config = dict(
    model='text-conditioned image diffusion model',
    dataset='photos with spoken descriptions (Open Images, Localized Narratives)',
    train_examples=50862,
    image_size=64,
    horizontal_flip=True,
    conditioning='text',
    arch='dit',
    objective='v',
    cond_dim=192,
    tokenizer='word',
    vocab_size=4585,
    text_encoder_width=256,
    text_encoder_layers=10,
    text_encoder_norm='layernorm_no_bias',
    text_encoder_norm_position='pre',
    text_encoder_activation='gelu',
    text_encoder_mlp_ratio=3,
    text_encoder_head_dim=32,
    text_encoder_fused_qkv=False,
    text_encoder_bias='all',
    text_encoder_qk_norm=False,
    text_encoder_parallel_block=False,
    text_encoder_inner_norm=False,
    text_encoder_moe='expert_choice',
    text_encoder_drop_path=0.15,
    text_encoder_num_experts=32,
    text_encoder_moe_every=2,
    text_encoder_expert_mlp_ratio=0.25,
    text_encoder_experts_per_token=1,
    text_encoder_shared_expert=True,
    text_encoder_positions='learned',
    cond_dropout=0.1,
    norm='layernorm',
    hidden_act='squared_relu',
    mlp_ratio=4,
    head_dim=48,
    fused_qkv=True,
    qk_norm=False,
    inner_norm=False,
    moe='expert_choice',
    num_experts=16,
    moe_every=2,
    expert_mlp_ratio=1,
    experts_per_token=2,
    shared_expert=False,
    patch_size=[4, 4],
    layers=16,
    width=128,
    positions='sincos',
    residual_init='none',
    optimizer='soap',
    beta2=0.95,
    learning_rate=0.0024,
    beta1=0.95,
    shampoo_beta=0.95,
    eps=1e-08,
    precondition_frequency=16,
    max_precond_dim=512,
    one_sided=True,
    adamw_lr_other_params=0.0023,
    max_steps=7600,
    batch_size=64,
    epochs=9.6,
    lr_schedule='cosine',
    final_lr_fraction=0,
    warmup_steps=380,
    weight_decay=0.07,
    adamw_weight_decay_other_params=0,
)
Rows from block 5 of the denoiser of a small text-conditioned image diffusion model, named by matrix and row number. Rows with one number within an expert belong to one neuron, the router's apart. Each number is 500 + 25 x the weight over its row's rms, rounded and kept within 0 to 999. All counts start at 0. Numbers have three digits each. After the name is the row's rms in percent of the matrix's.
Before each expert's rows are labels from the 100 images, of 14976 (inputs lightly noised), where the router gives the expert most weight on average: "responds to" is what is common among them. Only what is clearly more common there than usual is listed. The data: photos with spoken descriptions (Open Images, Localized Narratives). In brackets: how many of the 100.
# router: router (model.blocks.5.mlp.router.weight, 16x128, trained with AdamW), inputs 0-127
# up: expert up (model.blocks.5.mlp.up, 16x128x128), inputs 0-127
# down: expert down (model.blocks.5.mlp.down, 16x128x128, transposed), outputs 0-127

# expert 10
responds to: text has "color" (34); text has "red" (27)
router.10 115:542487480517516542505502486483516493534484491497476512481435513444484468466503514485455480546473498493495482508488495455510515478494516520547471483506497535552506496513567535509499544514492551469524470503492508503492476548538507463471503489524514462510481484486491494471528504434476476462498493489481503530505487501485493526476525516520519502517527513511515490504512532528502511566490
up.0 077:508509491441539509480529493527479486463520517480483489523561426489491511467553519504510516497533500519480469508498519527445534519488516502506468502473498544473509472500517549440505524486548477535511503506489491564490506527478515499483520499508538519537501464493518519515471524466476499497456489493493474499496492481528447473498489465484519483493490513492544520485514485505490500484482
down.0 095:454480525479503465508487450466493493465508460538494485448471504510466487495505522513504504509515530506522524499493482492487497526478473515498530512508475490502443520520522526523478517534541500554545490467480508477482458449477527521549532541514523498500493497479483525515503476500474523479509475496524449506445498529465461476520465511539472501487462481513516476469500504512478479534517
up.1 081:536530525521502547519494493473517458489545507556481542568536526486463477486528479529502524547483485456478520501492545495501491445522474496537472511493517494517507485467480522518516521512476499498514518519447475535497480519520533515561481458496509494540485511474534505534483480470484475539491513492468520516490512513469496486489501484487463518527488478509479499511483487487488506490457
down.1 092:455511496451508478508521476528517484482533531517492497497467508479460475498492527452477468515505514529498539496453464539489512468495516489489493528505483485556517490484490518459465477511528462486475467502518549533461502486503519521520504521512520538505470489487545549469495485548466505511542462507503463520446478518453500491514497508520539491481528504524504497465522494496494484522471
up.2 087:511480483524475509483482481513519498514411515513517511502480564521517511491483547482496503484456517492472455525466492448509478497498456457506512486513481505489503491475484476483492520486482515477518479523520472441472520517498516490507533509484552508459508450509478530507529524500494457494481528502493464502501483497452435526511502522524514495508486500482486521449458506500508502456509
down.2 093:481464523488498438504503482475488438463535517570517491493492513496453500489535488527539496496513518508487508500498479509500499458481517488470502491535450516462471499501451520500504472507497456458500487514526520509486499495475547509488505501511492468521509504505484447510524481479521546469512487522524481470501498520547539505550486509532522513466456492482526480461530489501539518469503
up.3 093:514508495503490518509521522474531508512482528534509485500471447462513546521562489496525474551485520500503534522524496498508513492525525487496498448484458499514468482510491462531499465451478506505488478476523515529467530505516484468482490483517542503529474579516493515474501536490513406502512469518488470497497534479528512482513500516501503510482485474464515498491514497469487484502457
down.3 097:508514460489557539501459459520538451508468451471543476464516508514526531500487512445501464532493511502497441494473510491507482485515432510515485449489489475522529488516487474492463501485496490488444506459526486498527489495477496493490508490515472469545494508513533468510517474498507523499516527514507490471507498513488517512508494467523471495466517520550523464474530509536487504493531
up.4 084:495523496511485500437465532441501489495496554506512474543540541501478529509532510491480509498536493492445528547492503541515520515507460517500492494454509521442473467456496504508493503477498510486510493473476473451504500498482514509523480489547515519525518492545515492493540464478482527540521486490471531492500511484489539509489505479517438526474476506532500522483501521496487456488497
down.4 090:485494502503500505527497495534514517495531529529471510496523458513497451490487499448510537471499533487519506476474530478508530502480515492539502515483493531499510496487477520463508491493461443534561440494507482526448472505516487509516510489524485514495462499505465507444496553470511481526506529536536541511452503532533529491463485466501498513515505486549459513455504479494515510504512
up.5 093:545506488524485514474442542528481488519519485522503540519470506544510515566499496495536511479484460506489483489534530504472465526507533476495503554486516462496481492501498498491523530508484456498483515496508481533494493499517508493503497456508528530493459439500493540509557479486471486537479536486473498476493519500484514489480474521507510533484486478487488538523468482515558477493559
down.5 099:420500474492519497489512486466492498448505504507521517476500501489466516506536509497568491514504500497478479519514497525499501543512487544500458508504503448462484518512466476454500508508503508498535476489525461541509528473480506526495500447475485527502484513496511502491509527484507507515501473514464559490540518529494480512482500511571539501474513537485510488474492524538485440532513
up.6 076:524494495510430510440467506481491543514501517543497493502520473512488477513473471497480542534524510493495464509485498551460496526469452535517493528487514501513519494522476498490503492507488514514453512507533510547512499526485511530529507516534518503449433523528517481518469471499515450530502523499479524510518485489492532500520489518456495413491503499499464516512504480483486501518510
down.6 086:467470509459526508552520530481480530495476495510530503508512521501466483520503501467517477541511496519476483518492491490443474515493522462512519524489491488488542512506443538489490536511524490515519477477516538507495478470475451462560511502478469465497482521495487517515509487533521500479494433453476456537521472535496507492500526477536466483498511534542477459494479525523507510514506
up.7 109:526489500524508498480487535464505456520483475464526549498489507540504502500494519511509511501519486478499462475536470508444484525499533505488497489519518495531512507494471503542478511486465486547532472498509510479451531530481571517477508505479532481453516545492489509475458499478520552532495520530497510495492526507523506553456475498528519490504504453513501542460519502533514520511459
down.7 111:508479510507508505517455475527518542521472516531476462481478503492499495506468487501488527467480465483486470541521504460520486513502474514499522519524474469466518475512443532496483538486495553486460493508496532501473506545535460464480506498507511469508460474503493507495502515467525461513542470498523465547475506484516512538550486484508491511488536541517545494553517487471503458503479
up.8 126:507509474510486518477484514487529458543477501504500517503471464497492522456493538472474510480479496504524476496504493473496495520496474464520517483528527476503474482522497483521481509468473483537543457501515478459491523504506567480497545509480540492459526532499493518496540539491492484502484514496488494512516514521482485552474465528552487500511487457521478558487429544485538515527516
down.8 098:515477491492504464496490472523539537520473496510503472494470516486452514529473463495488510476458464485491494535501489487500468499495506521492518462535479475509509516504484519507494442478495515461485511511509526534501489524505462512516532512512529472471462482493485463496465454453510500534529504519529459513477472499493496552511497532562501500473493553501536497532435457523480505469525
up.9 106:518516520491501520533483510489516483563471485521515533491505503479492510473529517535491535492499512486499485504516513488532500500494509489537521496545468500541480469502460500515515550500420493530463493533519539494479498504513505478507503490487479506497511496480531483504471524487534497510450467504491498497493446503491522526455495549527514474531461503488459562479505510509498456528423
down.9 099:521488492514520457476465487525466493535483488505492496515500471521496505561448518543498493472486480507513484522490484476487509493486496466468518497575460490478502540494455521523495455521450519449491489495502475507478529494451517485508492517453511505508465527490498490511484491466522514494486475521515452549461480505516513526534512542537516516508504516474545514497477496485498538463470
up.10 095:507483503503512502503489533486553509526510540497510501530530547514512497518514519506481476539497473521480486492472501491559488485529471506525486495502488454489487491457496500510440499496443495485506463493525510521497441479505511449528544488490478465507524530478501506498511487529481479540470490526500490525460512475537548511445485497489496520490461522507537528482513490516512454476434
down.10 102:510492550490489521513522477471530487486527482513476477458522485521491476480522511509475524496492515469479489538520494507479466500489475508543561504508543456498512493444472520483479500494492523483542516503472525470500535493515497557497464497532453495488469505470508496456494463523509511511507524467502514559427503499538552521502481496509516502473489450507549493492506513468500488507490

# expert 9
responds to: text has "dark" (30)
router.9 065:375508495522497506504461503507479491512523515497504501524538504514493493489532482486523500472495492510496522507515518516491485513475475518490526457496475469403518499462476511529498468472486506516492488482497493483510527474535531518519500471514485506495481494517519536519516524553534531517513504540466491499488492517484490519459503501494492516486458474468480470480507505461467495444499
up.0 085:510508492501478557472483476517481498474469534465533509479497491533506563509514510497503490502457498521460459514483489502500528496500483494507495495475525487508468509487525505446506480500457480514559496527497487479482480530525439492492513494498522478508479499504506526483499528510441499519478566467475512507481476512527487535548492529536468545501452492508458529465520474467528478522500
down.0 085:509546503496500488491491528498446502439500533472490553521499522523509509569516509478513508498517490576495522513481516526523542500495500492546557493493537485490508508527510505503509510534492493491536523541493515500587512503491499535502493478517479491494541516562474477489492506487492490495480512476516492492467488521544504466499473500494518485480496496550492531512535463488496520531485
up.1 091:543488486489528541495516524471491513491529501517460558498491511489532496516487551522488506501477541529503466480541501486474499446537491527500534503500471513561506503457514464460501505506493496516484456518521563527536497495494493489532507499524519515488551492508525471531525494492502531489489517456453496544522517501535505490481473543509490523547458473477513506486522485470498500504525
down.1 088:487501501475468493495510515541557493512515456484511499500509457484513510511487504489496492469515478509512468483497505530514477515536527459519529474483536511509528431482474535528503478508536515513509509516477491505490468493517505513484505499500497548543504470470496553482494481486500501472488531540572495517476482495491505455508559528543468508532441522493476478484563502523481508523499
up.2 112:529525480535531520471519509504535533528478503517517524534526509470486515498508506475499527539471492490491472500489497492501463484477487493517457507482486470523497477516490465445479528524481480549528508481469494502477475535562476507497525569533492494498496498499535528501523526475496496466505528513524485481495497512458535491473498447460480530507478495509476493478495497498506401500487
down.2 117:462520526476489531501528553504483561532500527524475538488488488515464530538531496476457489518543481501478498518487486533495522533478485487527495491498438472531499510498529488528472471526485514496470503557477506507501503483515480528492487526555501494504492485468515530524503455558522490469482483464510499485463474503495467472499511480515492500540479465517474483516481501526492552539519
up.3 063:512483506467495518491493489503485485464504511523507510500451519539494509507481548479469497516506498491510516520504484531513491491465486506479505463471502514561519469547526479491507523495511475503478491507507482482495516515484492517516501526553549508549460562541477503516541472494501537492461497489529498482489550525469544477521468488468457479525469493491551548512455522473537490474515
down.3 067:504486483508496504484489541497493540515516487484529500510489477521525539504472545492486497519516531489517472461482528525475509516430521525461511474455526500487487562433497538458513509486517503486501537492478485547489470495536491510474526490470554518565484490510518479471509511537484469492483506483477490531482489482476555510535488472503468485486496487466467481495522500492487486534502
up.4 099:521509499459493467482527484454495543486515507450494520504451538492484523495525501483509521467495550512505522498513489470485486467497488445512502465477473488548461531519517477487527497511476472482434494512492537486482510491480490462545509506518525526562507537528518494469519494508514486530480480510531475487525500478525520488523486459493509562501521516455484523474525486476527496533499
down.4 100:528505498481493493487491512528484514500545487502515504518486513487493532494481518494485493468535467529504538492513450498522549489519483493528483464484493502468516477497513538509527531542501498466513547528503523546510484507524491485499488483474500492503504437528490496461513524532514464523517533474465466481481466533516466473470503466523441512537494553506492460488560457502475461520480
up.5 107:540514489532506485494500506481472526511506499448467514493460537536499460528498540517506512523505476539494467484532480508477505504474572495512501512476495500515508490504502542510502498461453511497525452480498514523513514510499546493505534507495468498530506511518495527528479529495503523522477512470475483480495528494507489504465472417526554497450499479462550533494514511514533525461522
down.5 118:527475516503481506510473508497497499501486462524499507486519476492543456526485487504524481525545526521475492496498520512509496563500459447471440536492501501530499455500498506475506513442452515546502477527516525533503488484483433481497493491489509483455532507506505506514528490479529493491546528499492474500487507478450502531496516461537506524515542520524495490510500508509444488507559
up.6 072:538538508487516489472492495498511526452486506503512514541497460549501550504493537513448539491471523516502476492519493505519496514507521475501507519483479486524522444500520495481437532539526452519493522499486477502491499529518515479548535536516488531514510508504464539514503514549491515517479503469454520501473498509483491432497488491478468529504520490480530558515489466502499473537507
down.6 075:494528500479519539516509512528495457458538483489466519493514477529516485529490533492470481508482468482523499441496495546487498539480465490522486477480491478537507512480477525520535464507498468498494506494486512508459476484471559500493509509539467561511478485480449478481503462529485562474496539548455498510494492508480510495462514490464508485488485500518550503531478475479531488508507
up.7 072:514475471499477499460527436517506546484513538556498527527527503538539527469518547489442535508478516503477456470510558504515522479507487508518509477475512478511481503516511445491513491522492520494501494505531511503491498512547532485495457513508559518549482501539500529469521503496467487493482512483493495486489508511507481505466464499498476456527481457536510516498473481493504456514519
down.7 057:508505466505525524524487516509571510507502478523482502495514528481495520546509471558469518478505486500521556503556499505560503504511476489550524508496486516458523493494501565522442501499506522501535506491527514483492471495483511509499524530506515484538496495504490502472510475524460495504459474491521450526523495512497496499450473527500473505485445532494537525482524465518483471466493
up.8 070:527512475501474531489499476526508521529493508475526494487486489522501503551473530524463492515505510546461459487515456510506534481506509500530500461480485531477470434480545487476499535542481499502488515507511483536503500488503473480518507515489490489535527518522476504510508491517486561528496508457500488485498488507527490533481477483459454461482490464491489553527426510509455542532491
down.8 066:486470530532457502540535502483531501475509476488483540480498475520464509441513439470505468504486497469521514556487487468502470460500454528467493505531487497472458514511521450476470500553460470509489518521476481482487522524489477489547486502473520500516525513502517488508512500506530497499467502483487505514510505452510517484507498494511511499510489546478464490517567460464505492489537
up.9 090:502522464435508512500543492492487541494491496510472483500511508528476516452532563495452514516546483496514488512469432491546487445501492515539512473521534475463531481500525480497508516515468477496470536519521466543503489500499523463507475518524504545524483515510544492498535472519477513542488463486513533476479498479505476478482506466474485458479489515496516500510526484487515492507480
down.9 106:486498532540469530499519491514470509533471490495516502469535517496518510482480477505440489475496523468514509464485498515485479515488457446489528532521506441511465521479501423501482504476503484499496512546523488498485514468518500534534451500546480532505470480555526558483493475475504474499524536508527517508489454491525485480500496472502496520513479456510482498518497484512465495537524
up.10 104:512539511451550490496491450511488547499496520501509516449501508523519509487479496465536473517478517522503461533505521488469491482503473484491484491497497480547470488497500497490476460523480507497491472498544530502459518493488473479498539477489482519492482485516516510528545478517491505420480562457478461492493507554539516522503474483499548511534503489485539511491503527503522450512502
down.10 099:562509503480498516498502461519541484493507463504482534506473490503479502513519508482485478453495491543505516516484465500471517520490499482543514527528504468527512483523455531503531518491479514490540503503523508487515415523508517475491506513461476509532487506509559517507548527442481477503503461513525548479474475481512499486498496525541544467507483475501538454492526495512494523483465

# expert 15
responds to: text has "water" (29)
router.15 087:495502503500508520540487503525441519481524539500503539556529512502475507501503473494525497487562475496501531463492495526510515497501502532542493496501475502453503525473469493487520455535521496436521533509471497483509533473504496495528451493502474481516486492507509520501526499529499519510560505467468523474479527551486501488475481501502472515505474483500498418536526511478511509445500
up.0 092:524504476502486516476486500524498486527475466515531514490467498515508483557516556471513499499492505517491491524513511543439477490462526529502532487493461489511460485493466490482457491522502499495511501474480507545445503542530509522486515519509457478504525468489536473516566527462507467472504505489511484458492467515513483480470506523509512472479477533509551530508556472531509516487529
down.0 095:498489515424518442486518522486507519483505469487536527518474520514478481508506458494497497513519516480498518547506507493517504516477484499497480490533496486449497470509557503506479515520494483474458469475504513504483515449511490510512532488477481443491462528502456501513471528503512524500502533472488503468484455546519515489499466497479511475524451521559487453468539468525486482502533
up.1 102:517503491485538522490488487554520565512531513503493492483484502480493521470501494490491490460518509503488471492496499499538460475462484499475507477446444487493507491523515456551524494487508523515498511499484486486475450499494465505542539473520506498556482524484525527477477447542543520463472536518505478487488489523493489476510511523501498466505475564462493522520543528472501493474505
down.1 112:481507516454537533508514487493490534485505533490498557480507503491477498525506512521519496465522511490510480502481490506474475538520502477485505492536455460515467462522474535514487500499573528511525536502493471489489446481472488465543493511510494466507451482541535527541515517467516489520473489499481517488539463517540454497472529506502537499537496484541520515522508473508504484449507
up.2 092:493503497503524538478495511484508515525521495508509496490506471543486445500523487499467481475495521498509507479513515469499492444490487537512513505493492522512447466496508509495507488499487512497523516524540485543506498497532460516470480506521497496485495529519569518532527488453531474474472530501508531496476441521501521482516486451506498499499453475422529520493459473442504449536489
down.2 085:481506508515432512495469495484501497506511467490484555476487510483500461499508494472489462499481479513478510545514486480503479492521509481522515483521545481466504532513486471461495561505529481439563489536479499498472498461512525459510491467524483525523492502547464507549487480499477467510578473446502526502494525500497523500517498509533502513514471506527526518511492496520514471478489
up.3 072:508524466470465503519515500541515494550484511545493536465545506528505501518486470475516531504451508464531473445474476465543506483492453530485535502503559472520513471535488478533497500528493472511508481481491490512513464519529511482491528512516512489464504486476452476525537499485502516465511469473514490511499492514496489540480479456493487513549531480469533514521538480510510538515504
down.3 092:508495467538507497473509469478539515535471452515462447464503493509545470516485467523478516516489505512485504512524471487491506490525513528478495478513450513516478520518531496475475528502505521484502481504509506465483533466499501484444454556563528501487539486450527483542541499517479518483505545484492535496467507468541515517523481481506503491510499547498506525446495497475510506501508
up.4 097:506512495498524559509473485485500454490496544495499520529532489483487502506475510520475480496522488533498463510551506479485521541497484532507452496502531516529504445486530513466478536476532475516523464486500482517517464498500507474540528494512512465482473499488446506467505556464507496523470486533522504530469480479503454508470464506506501509529441524523550551503481490497479521490491
down.4 109:491481501535518476547501500485506530516551462502499499514527514493484496525497554505499439502509476493551477552492531469545533538517521469523471502482479538484479542515518497524488485502501479513496510485530531508495546500532514460555550489486506508483480516531519521511472499448489514559475525499499523504477466513497509489541493484508457505493448521494502510501519479465501471484477
up.5 065:487531487496521486466481506470522535508468468504543535510518551485491519500511503516470495516496480508490471515500491475513481443504475474488483485520539479502493460488491523545521489526454490554490495549512489471463500529532532502495546457511489500495477435497482526495533504494456485532485507538477514538520498490531489465489499520522514510532503491483498555447461524499517486468470
down.5 079:499475476473491531500485466495511480500512481512457528490559500526515483485493483484443438529489510510503500484500501497524486476489503488516496530524509492501525500481462522495493552483455490483477543521512489509496529517529489536545525450542493500470470533505500491471448450498479536462536489499518454522517553479484491490475500489516504466474485512438484495483498497535466500536487
up.6 076:481483521479491479509494483453479529541473480439519515453514460554497499510492508522511515469510462493504458499495486450494490482494495495506498519550484503526498523497501531426475514512444493537503519504512523532526487524499519498516533501476497521515527509495504523506539459505427538561474499531520531508478468509481512478506479509496500493486501480488486527498457508498483511547530
down.6 089:461493458496477457496498487551485531511476491461503521511514516439460494486511519516479478494544496507507471546500534464485498531483574480526508497505512519467495480498481503497520553510476505494541520514441508503512535514562512491504516494488532485495513509512525449516459502528520527501504460516502486522490477504480543499494504481458478536452526473526540500495520487482475508503499
up.7 113:504483520488520478440492514536498475535508473488495498526555473480504534515536491523500504496482504494491455504525487497506505502491515472494490487543489542503474480505493557482528515518511506508473471517517471541487469497501545475533515484525491492507530405503486543496482542482465478465445499519493513513486529471529467475470501496526538486498494529487561515489472490517492495468495
down.7 105:474498495474445481474484503459449501485529515472501525481503529525470505469473524490496493523537571490542517498518526481531498492506519520506546512522549472493484502475531497506490553503518453493476503526515527530500517511498489504497551486506477468481471543508524477445523518537446535482503473487498469542512532509498535505499503497520512518521477526497473471462495490464490474507517
up.8 086:513486478489510523515474476526508514503533514547501489510530502460517527500502478477482481507452558471509511467520540487505506463520489480454517467481468508500477491492498488454510521521482472499509545503492530465464463491520442479518500500571504517495538484487494529492550502539490474448492502523531487493499498492481502486516502545484492483498474519458507501519473457433517500480539
down.8 086:481559491411544510504498525475526532518454500500519493455491492494507531499475453473505509536488509515502516503510493516503529479553556495513502497508500472493499485499521518462484493483521506493482474513524499518520488483512514470561501522500491464489481536558514506496518517495518514501509474520494519513491510507538511489461494486506499497505490500495456448470446495486524499413508
up.9 098:498517512445490486475552476476513503485499499521512483491494496543526535491485502499495540495540469486473497491523501529482451536507503504480498485481508494504498479486432529481474498522493445507479525502533493519471486449464539516505475585518499495511451500515502481501474512529471533520488532514511496470536473496535479501551494485519515528446497456545497534490487503498504517517496
down.9 114:488487517575464475453511461505504506492485512482472499544485467494466502496503503492544515528523466493540489526535513456513522504466504517483448477491448530446469542558483523497496471517481496511553483466479533536480486522519502459481488506495483479513500523471520510491524525501510525498505455504523522505490517498552498491489494483506522511469520522477503537483503463533529495489509
up.10 103:525491481500526501489498522502491481520492562549469519500565471485491535499475471536478503498531493491471479474520488536501478516501500519546483519521554501517515492508524546520469482529474464507537488475491461490491511437498476499485512499505457538490492493497567493479520456513487534538517514485501511519501497459493544496500449455468518500506530447502489506472501520492519482493492
down.10 104:420468460489474447520455509506539521476536488517474527462494505508509513526526524510503463486541494501502496483471527535493555481524505482543531478480471462482503536528450508502485491487489510533542508542477482487503498498480474523492491477505506516485508498482494496433516498510528515505526484486484505515516517524516486482531528507516495513492498492552494534519461575500511526508491

# expert 4
responds to: text has "dark" (26)
router.4 086:366498497507523489503472473506489517489524510508501510526525511505519510516512473494521492460528467532519523501477529521478484521481498518491524512477496488419483504479459490488477463505523469528501497502486487524526500481524503523549504509493479496463470512493506533492486513533526505501524490499487500510504486543492493497490487477529491500537437474514495431483514476491492499478462
up.0 054:480437504521474502505497508484536528532505459488520477438515438521500489532516504514558513503482489502472523493529498507516511472503517492544488503532501503537488484459465512499466506513454488488515496514470523508479517491486456502512506490496498497506546530497499505532540507510492548515491548480524503510448477497552498477448471503486490465505476504504496580470482493480481521494479
down.0 059:531498487458489458498559506498501490492521505503508521527468507498478543482504496513487496516486516531516502469487504541475509536464522471496458500505540492506524516520462457480468450515524491487487497493504535464510436551475509493488503481510498474497514510459529522495488512491480518463528498489523565462498480509495457550511541468528533474496528490475537487504491497467524441497521
up.1 065:561487509474515495500503488450492479503498493536511488494532480485515566517494516554486513491477540492516505500550511486497490477504541480514519487538491483517498456549522468479471536459489503533467495515514484506543496487489469506466500486526545530485539521495485502513512490533490534537476511487493490479482506476507497483482479554495484483502477490446508540480459525499460454521450
down.1 063:500538462478464493519533501475518481518523496502515492471490464449496461493487482516497501516521478498527548483475492492513483498501512526455507491532543498538503539465492467459456485463554475483492504489487474507500500452498483511553523474524492489459467538537495494535527491513525486491458504503507471507452500523471499456521549481499521532472509498494462498449509514466478512523477
up.2 126:566484471537547552543470486525500493497507517532479555550531493503474483518504469490517536502471531516499456481541553484495499499494506483513486527494535517533515442479492500500515561492472524458477530501481517509499464479501525473532497494472491520505505468522493510533494526484512493464501514489523523501540501474469505495480515506494496440469500506487485514542510492489500480468527
down.2 122:466493515517502582501508463562488484532486510523487551527489496508503486516523502500489485518428504448480493495463526497505475485459470478488545507514506487453490482458480456522505455489496487494534529542491468500494476563525518488473505472523546476476526499500472495498490496511527520510536487457501492472504498516539523523505508483505506501482509480475502513461462484484484494508505
up.3 079:538487511507515521437500495488511463478484500497525527483484491489501555516473517526510494514483536488475475498548475513469480484463450440479475477507514541536470489504519511483498472495510504524474499454548538499480535520501499527470515508507531522504539504538528507491521500547484480513473493493512475476486486481505502449482473467471483539507451509528467549489505473510477465525476
down.3 086:506530501494489513531564523533473518495506518522497523493503447528505561547514525510502485485492478451507495518530530495493529497511534487489492497525506456480480466480493506467499514515525459483508457453486517470520527509493480524463542499484486517486483493482443517535487521509533516529540536533497450482513508531463495499510503489459512493483513522494479437526498537477524481535496
up.4 105:510514486542524474470498447479467502538494465459450504473547485542521507515510516490473498476518484499462461472505490495512508458512490487545506509511459534510504513511504517514481468523475499484557482516490513447513512481495464503487515522528536509523534480470503509490520502470531471494504486497545552532518544493488511458463496491508492514491515493495491501495510467443459529472551
down.4 105:523467471484511508509510512507531469466508528547511532461497486495494515504512493472515557458482512493502544467517501523523534499489509475463534502493474539485513514455446568484491533474498529487475516483484464486506495494465496523494518520520529538483508521477532508467527498496513538473482493484502482485474459442512493506448465492500518483533511484468505500511473483542501494564486
up.5 099:480541522461507530428467482530480522515484480537536500520505483481452523511526499506500494510512508483460470500490521487503443531503482467525534480502465535488473446504477478484492513512498471486482498502504502517479538497500488524519511516554500506550507513505505506503530469478437480485432532488467485475492517476509525504526515524529524491519480515517489508520501542510474439480493
down.5 090:466526482512513519466557487503473490507528546529507458470530530511506523498497518532500479516476509528517503505534502534516487504536519473556516497522537504538492508521432513486483511493465503515487491478534513484492550497506467470503481463528515507503480498513481490484512519502483544471533569504470503480523513563488495487533532501524562462481482495499521488525484487519502472529487
up.6 152:570510529505496466482498533527536525512539492507569466514460499490526498477517497522504489506523514514506518527502522477488487515500514508522511495509504540494488442528517501495463498506460500475479508507503461483507552499474514540467542498467507495510519499451475484483491534443534541513496478557486514492546449475507498528492528503521438497485447486513483506515493493489503504492500
down.6 125:457509483532494471443500473482466482467521488504494519509499502475486456489511484539476511475467494515476504492499521461479474528475505466509534500502490544483529495516501529495453498458495475493495526495535488499441479478502533519500511493467496513541497500449551470484498532452480533476521533513497493494503543531533521514493520507525544513523506482441484538465495509537501526458512
up.7 046:542512494485477494507487497467501446495471472500512528490469509487515474527536505499478509477417484530513483489515489538478491472508496493510492478475521510519483486522513488460470477489425517521476513487517469494495504505515533517531503471513463520499466527525511535503495474550498504490472526499504523509542498449476497487516456503473489522484490514487470568520482554455490475524537
down.7 048:462503506487492515548489502484499483507525487481496523507485491495498466542470453510515538490514485492515515454495513529474516509486527491504456514508471455507549554487472494465545521508568525495457492491491515463523521519454502517467509485518473499492499490489508492490510506534488478494507526482501487459478512519480544559521510470488473452506505451508500497442496505446539465482507
up.8 104:487499479544522512426498479488478516540507526517446545484540483550509508531512518483525537497477514505488456478512522497497520510500495464516503490512519501513474505525503475493477467501472516514530536532497509517494509479529487465513491491523496524473490488553531469550530549499511461495447502453508500478481542483473524495527470502535529477479493510444512495500480509463487470478517
down.8 091:492494511493505534491528498570552489555522526496499496501496532492517468492510530529473504518488467491496567534543491504515508481510469534522488509518528478511526501520441493521521498531511471509516526508506507471499520489501483499466486515498562513495482507445515545462479517526429530492470472517506503483561468526530487493523520520487504511496499468509500525497518490509531530521467
up.9 102:551450495488468476459487505485493505508472516454509517460493476524492514530524488456511557539518486524453488523506483510487503489488450492465512475482484474480537536486544525489480487519496493473489527505499457498547467542487479489494508484452535495534533501514523537496517494498484538523479508516546491464460523522490508511563487486455475476487482509486516519488519471499481495499521
down.9 100:510496507481503495465518514475446504545508527481494503479517475503522508500471471448526434515467567499485499497506487536511493497496480532531473495505487487523459474500449568471511503528480472486490539467462495481509535506523518524473482508477495507499528534517550491440498519506491501487465498492521544502490459484498480533524513498500514472532506492525487538530481552504499480491513
up.10 099:527519523544502508505501497521508509515521460538537488520524505499563464486534500482484496464483481526520496499491471500471533463488457487489525478508459548506485498531472437513496465490469506495507508537520458518526487577498485510497491494515506475492494511531433489518503545469535481485472485522493491517531486496461486539498508487536516507518483522539496526503528499473492483450486
down.10 098:415535490513468494450487487506467521506520500492474547488525508516487484480469514467483492504495463529525453479507504526527476518493494499511556497528506492523476495536529521462541520525484474509478473485456521499494503521516505509505493486505518493468475487527504523490486532490485508526541565486533507494541507504464485472504481454541486465487500558494524494519475467480478521539508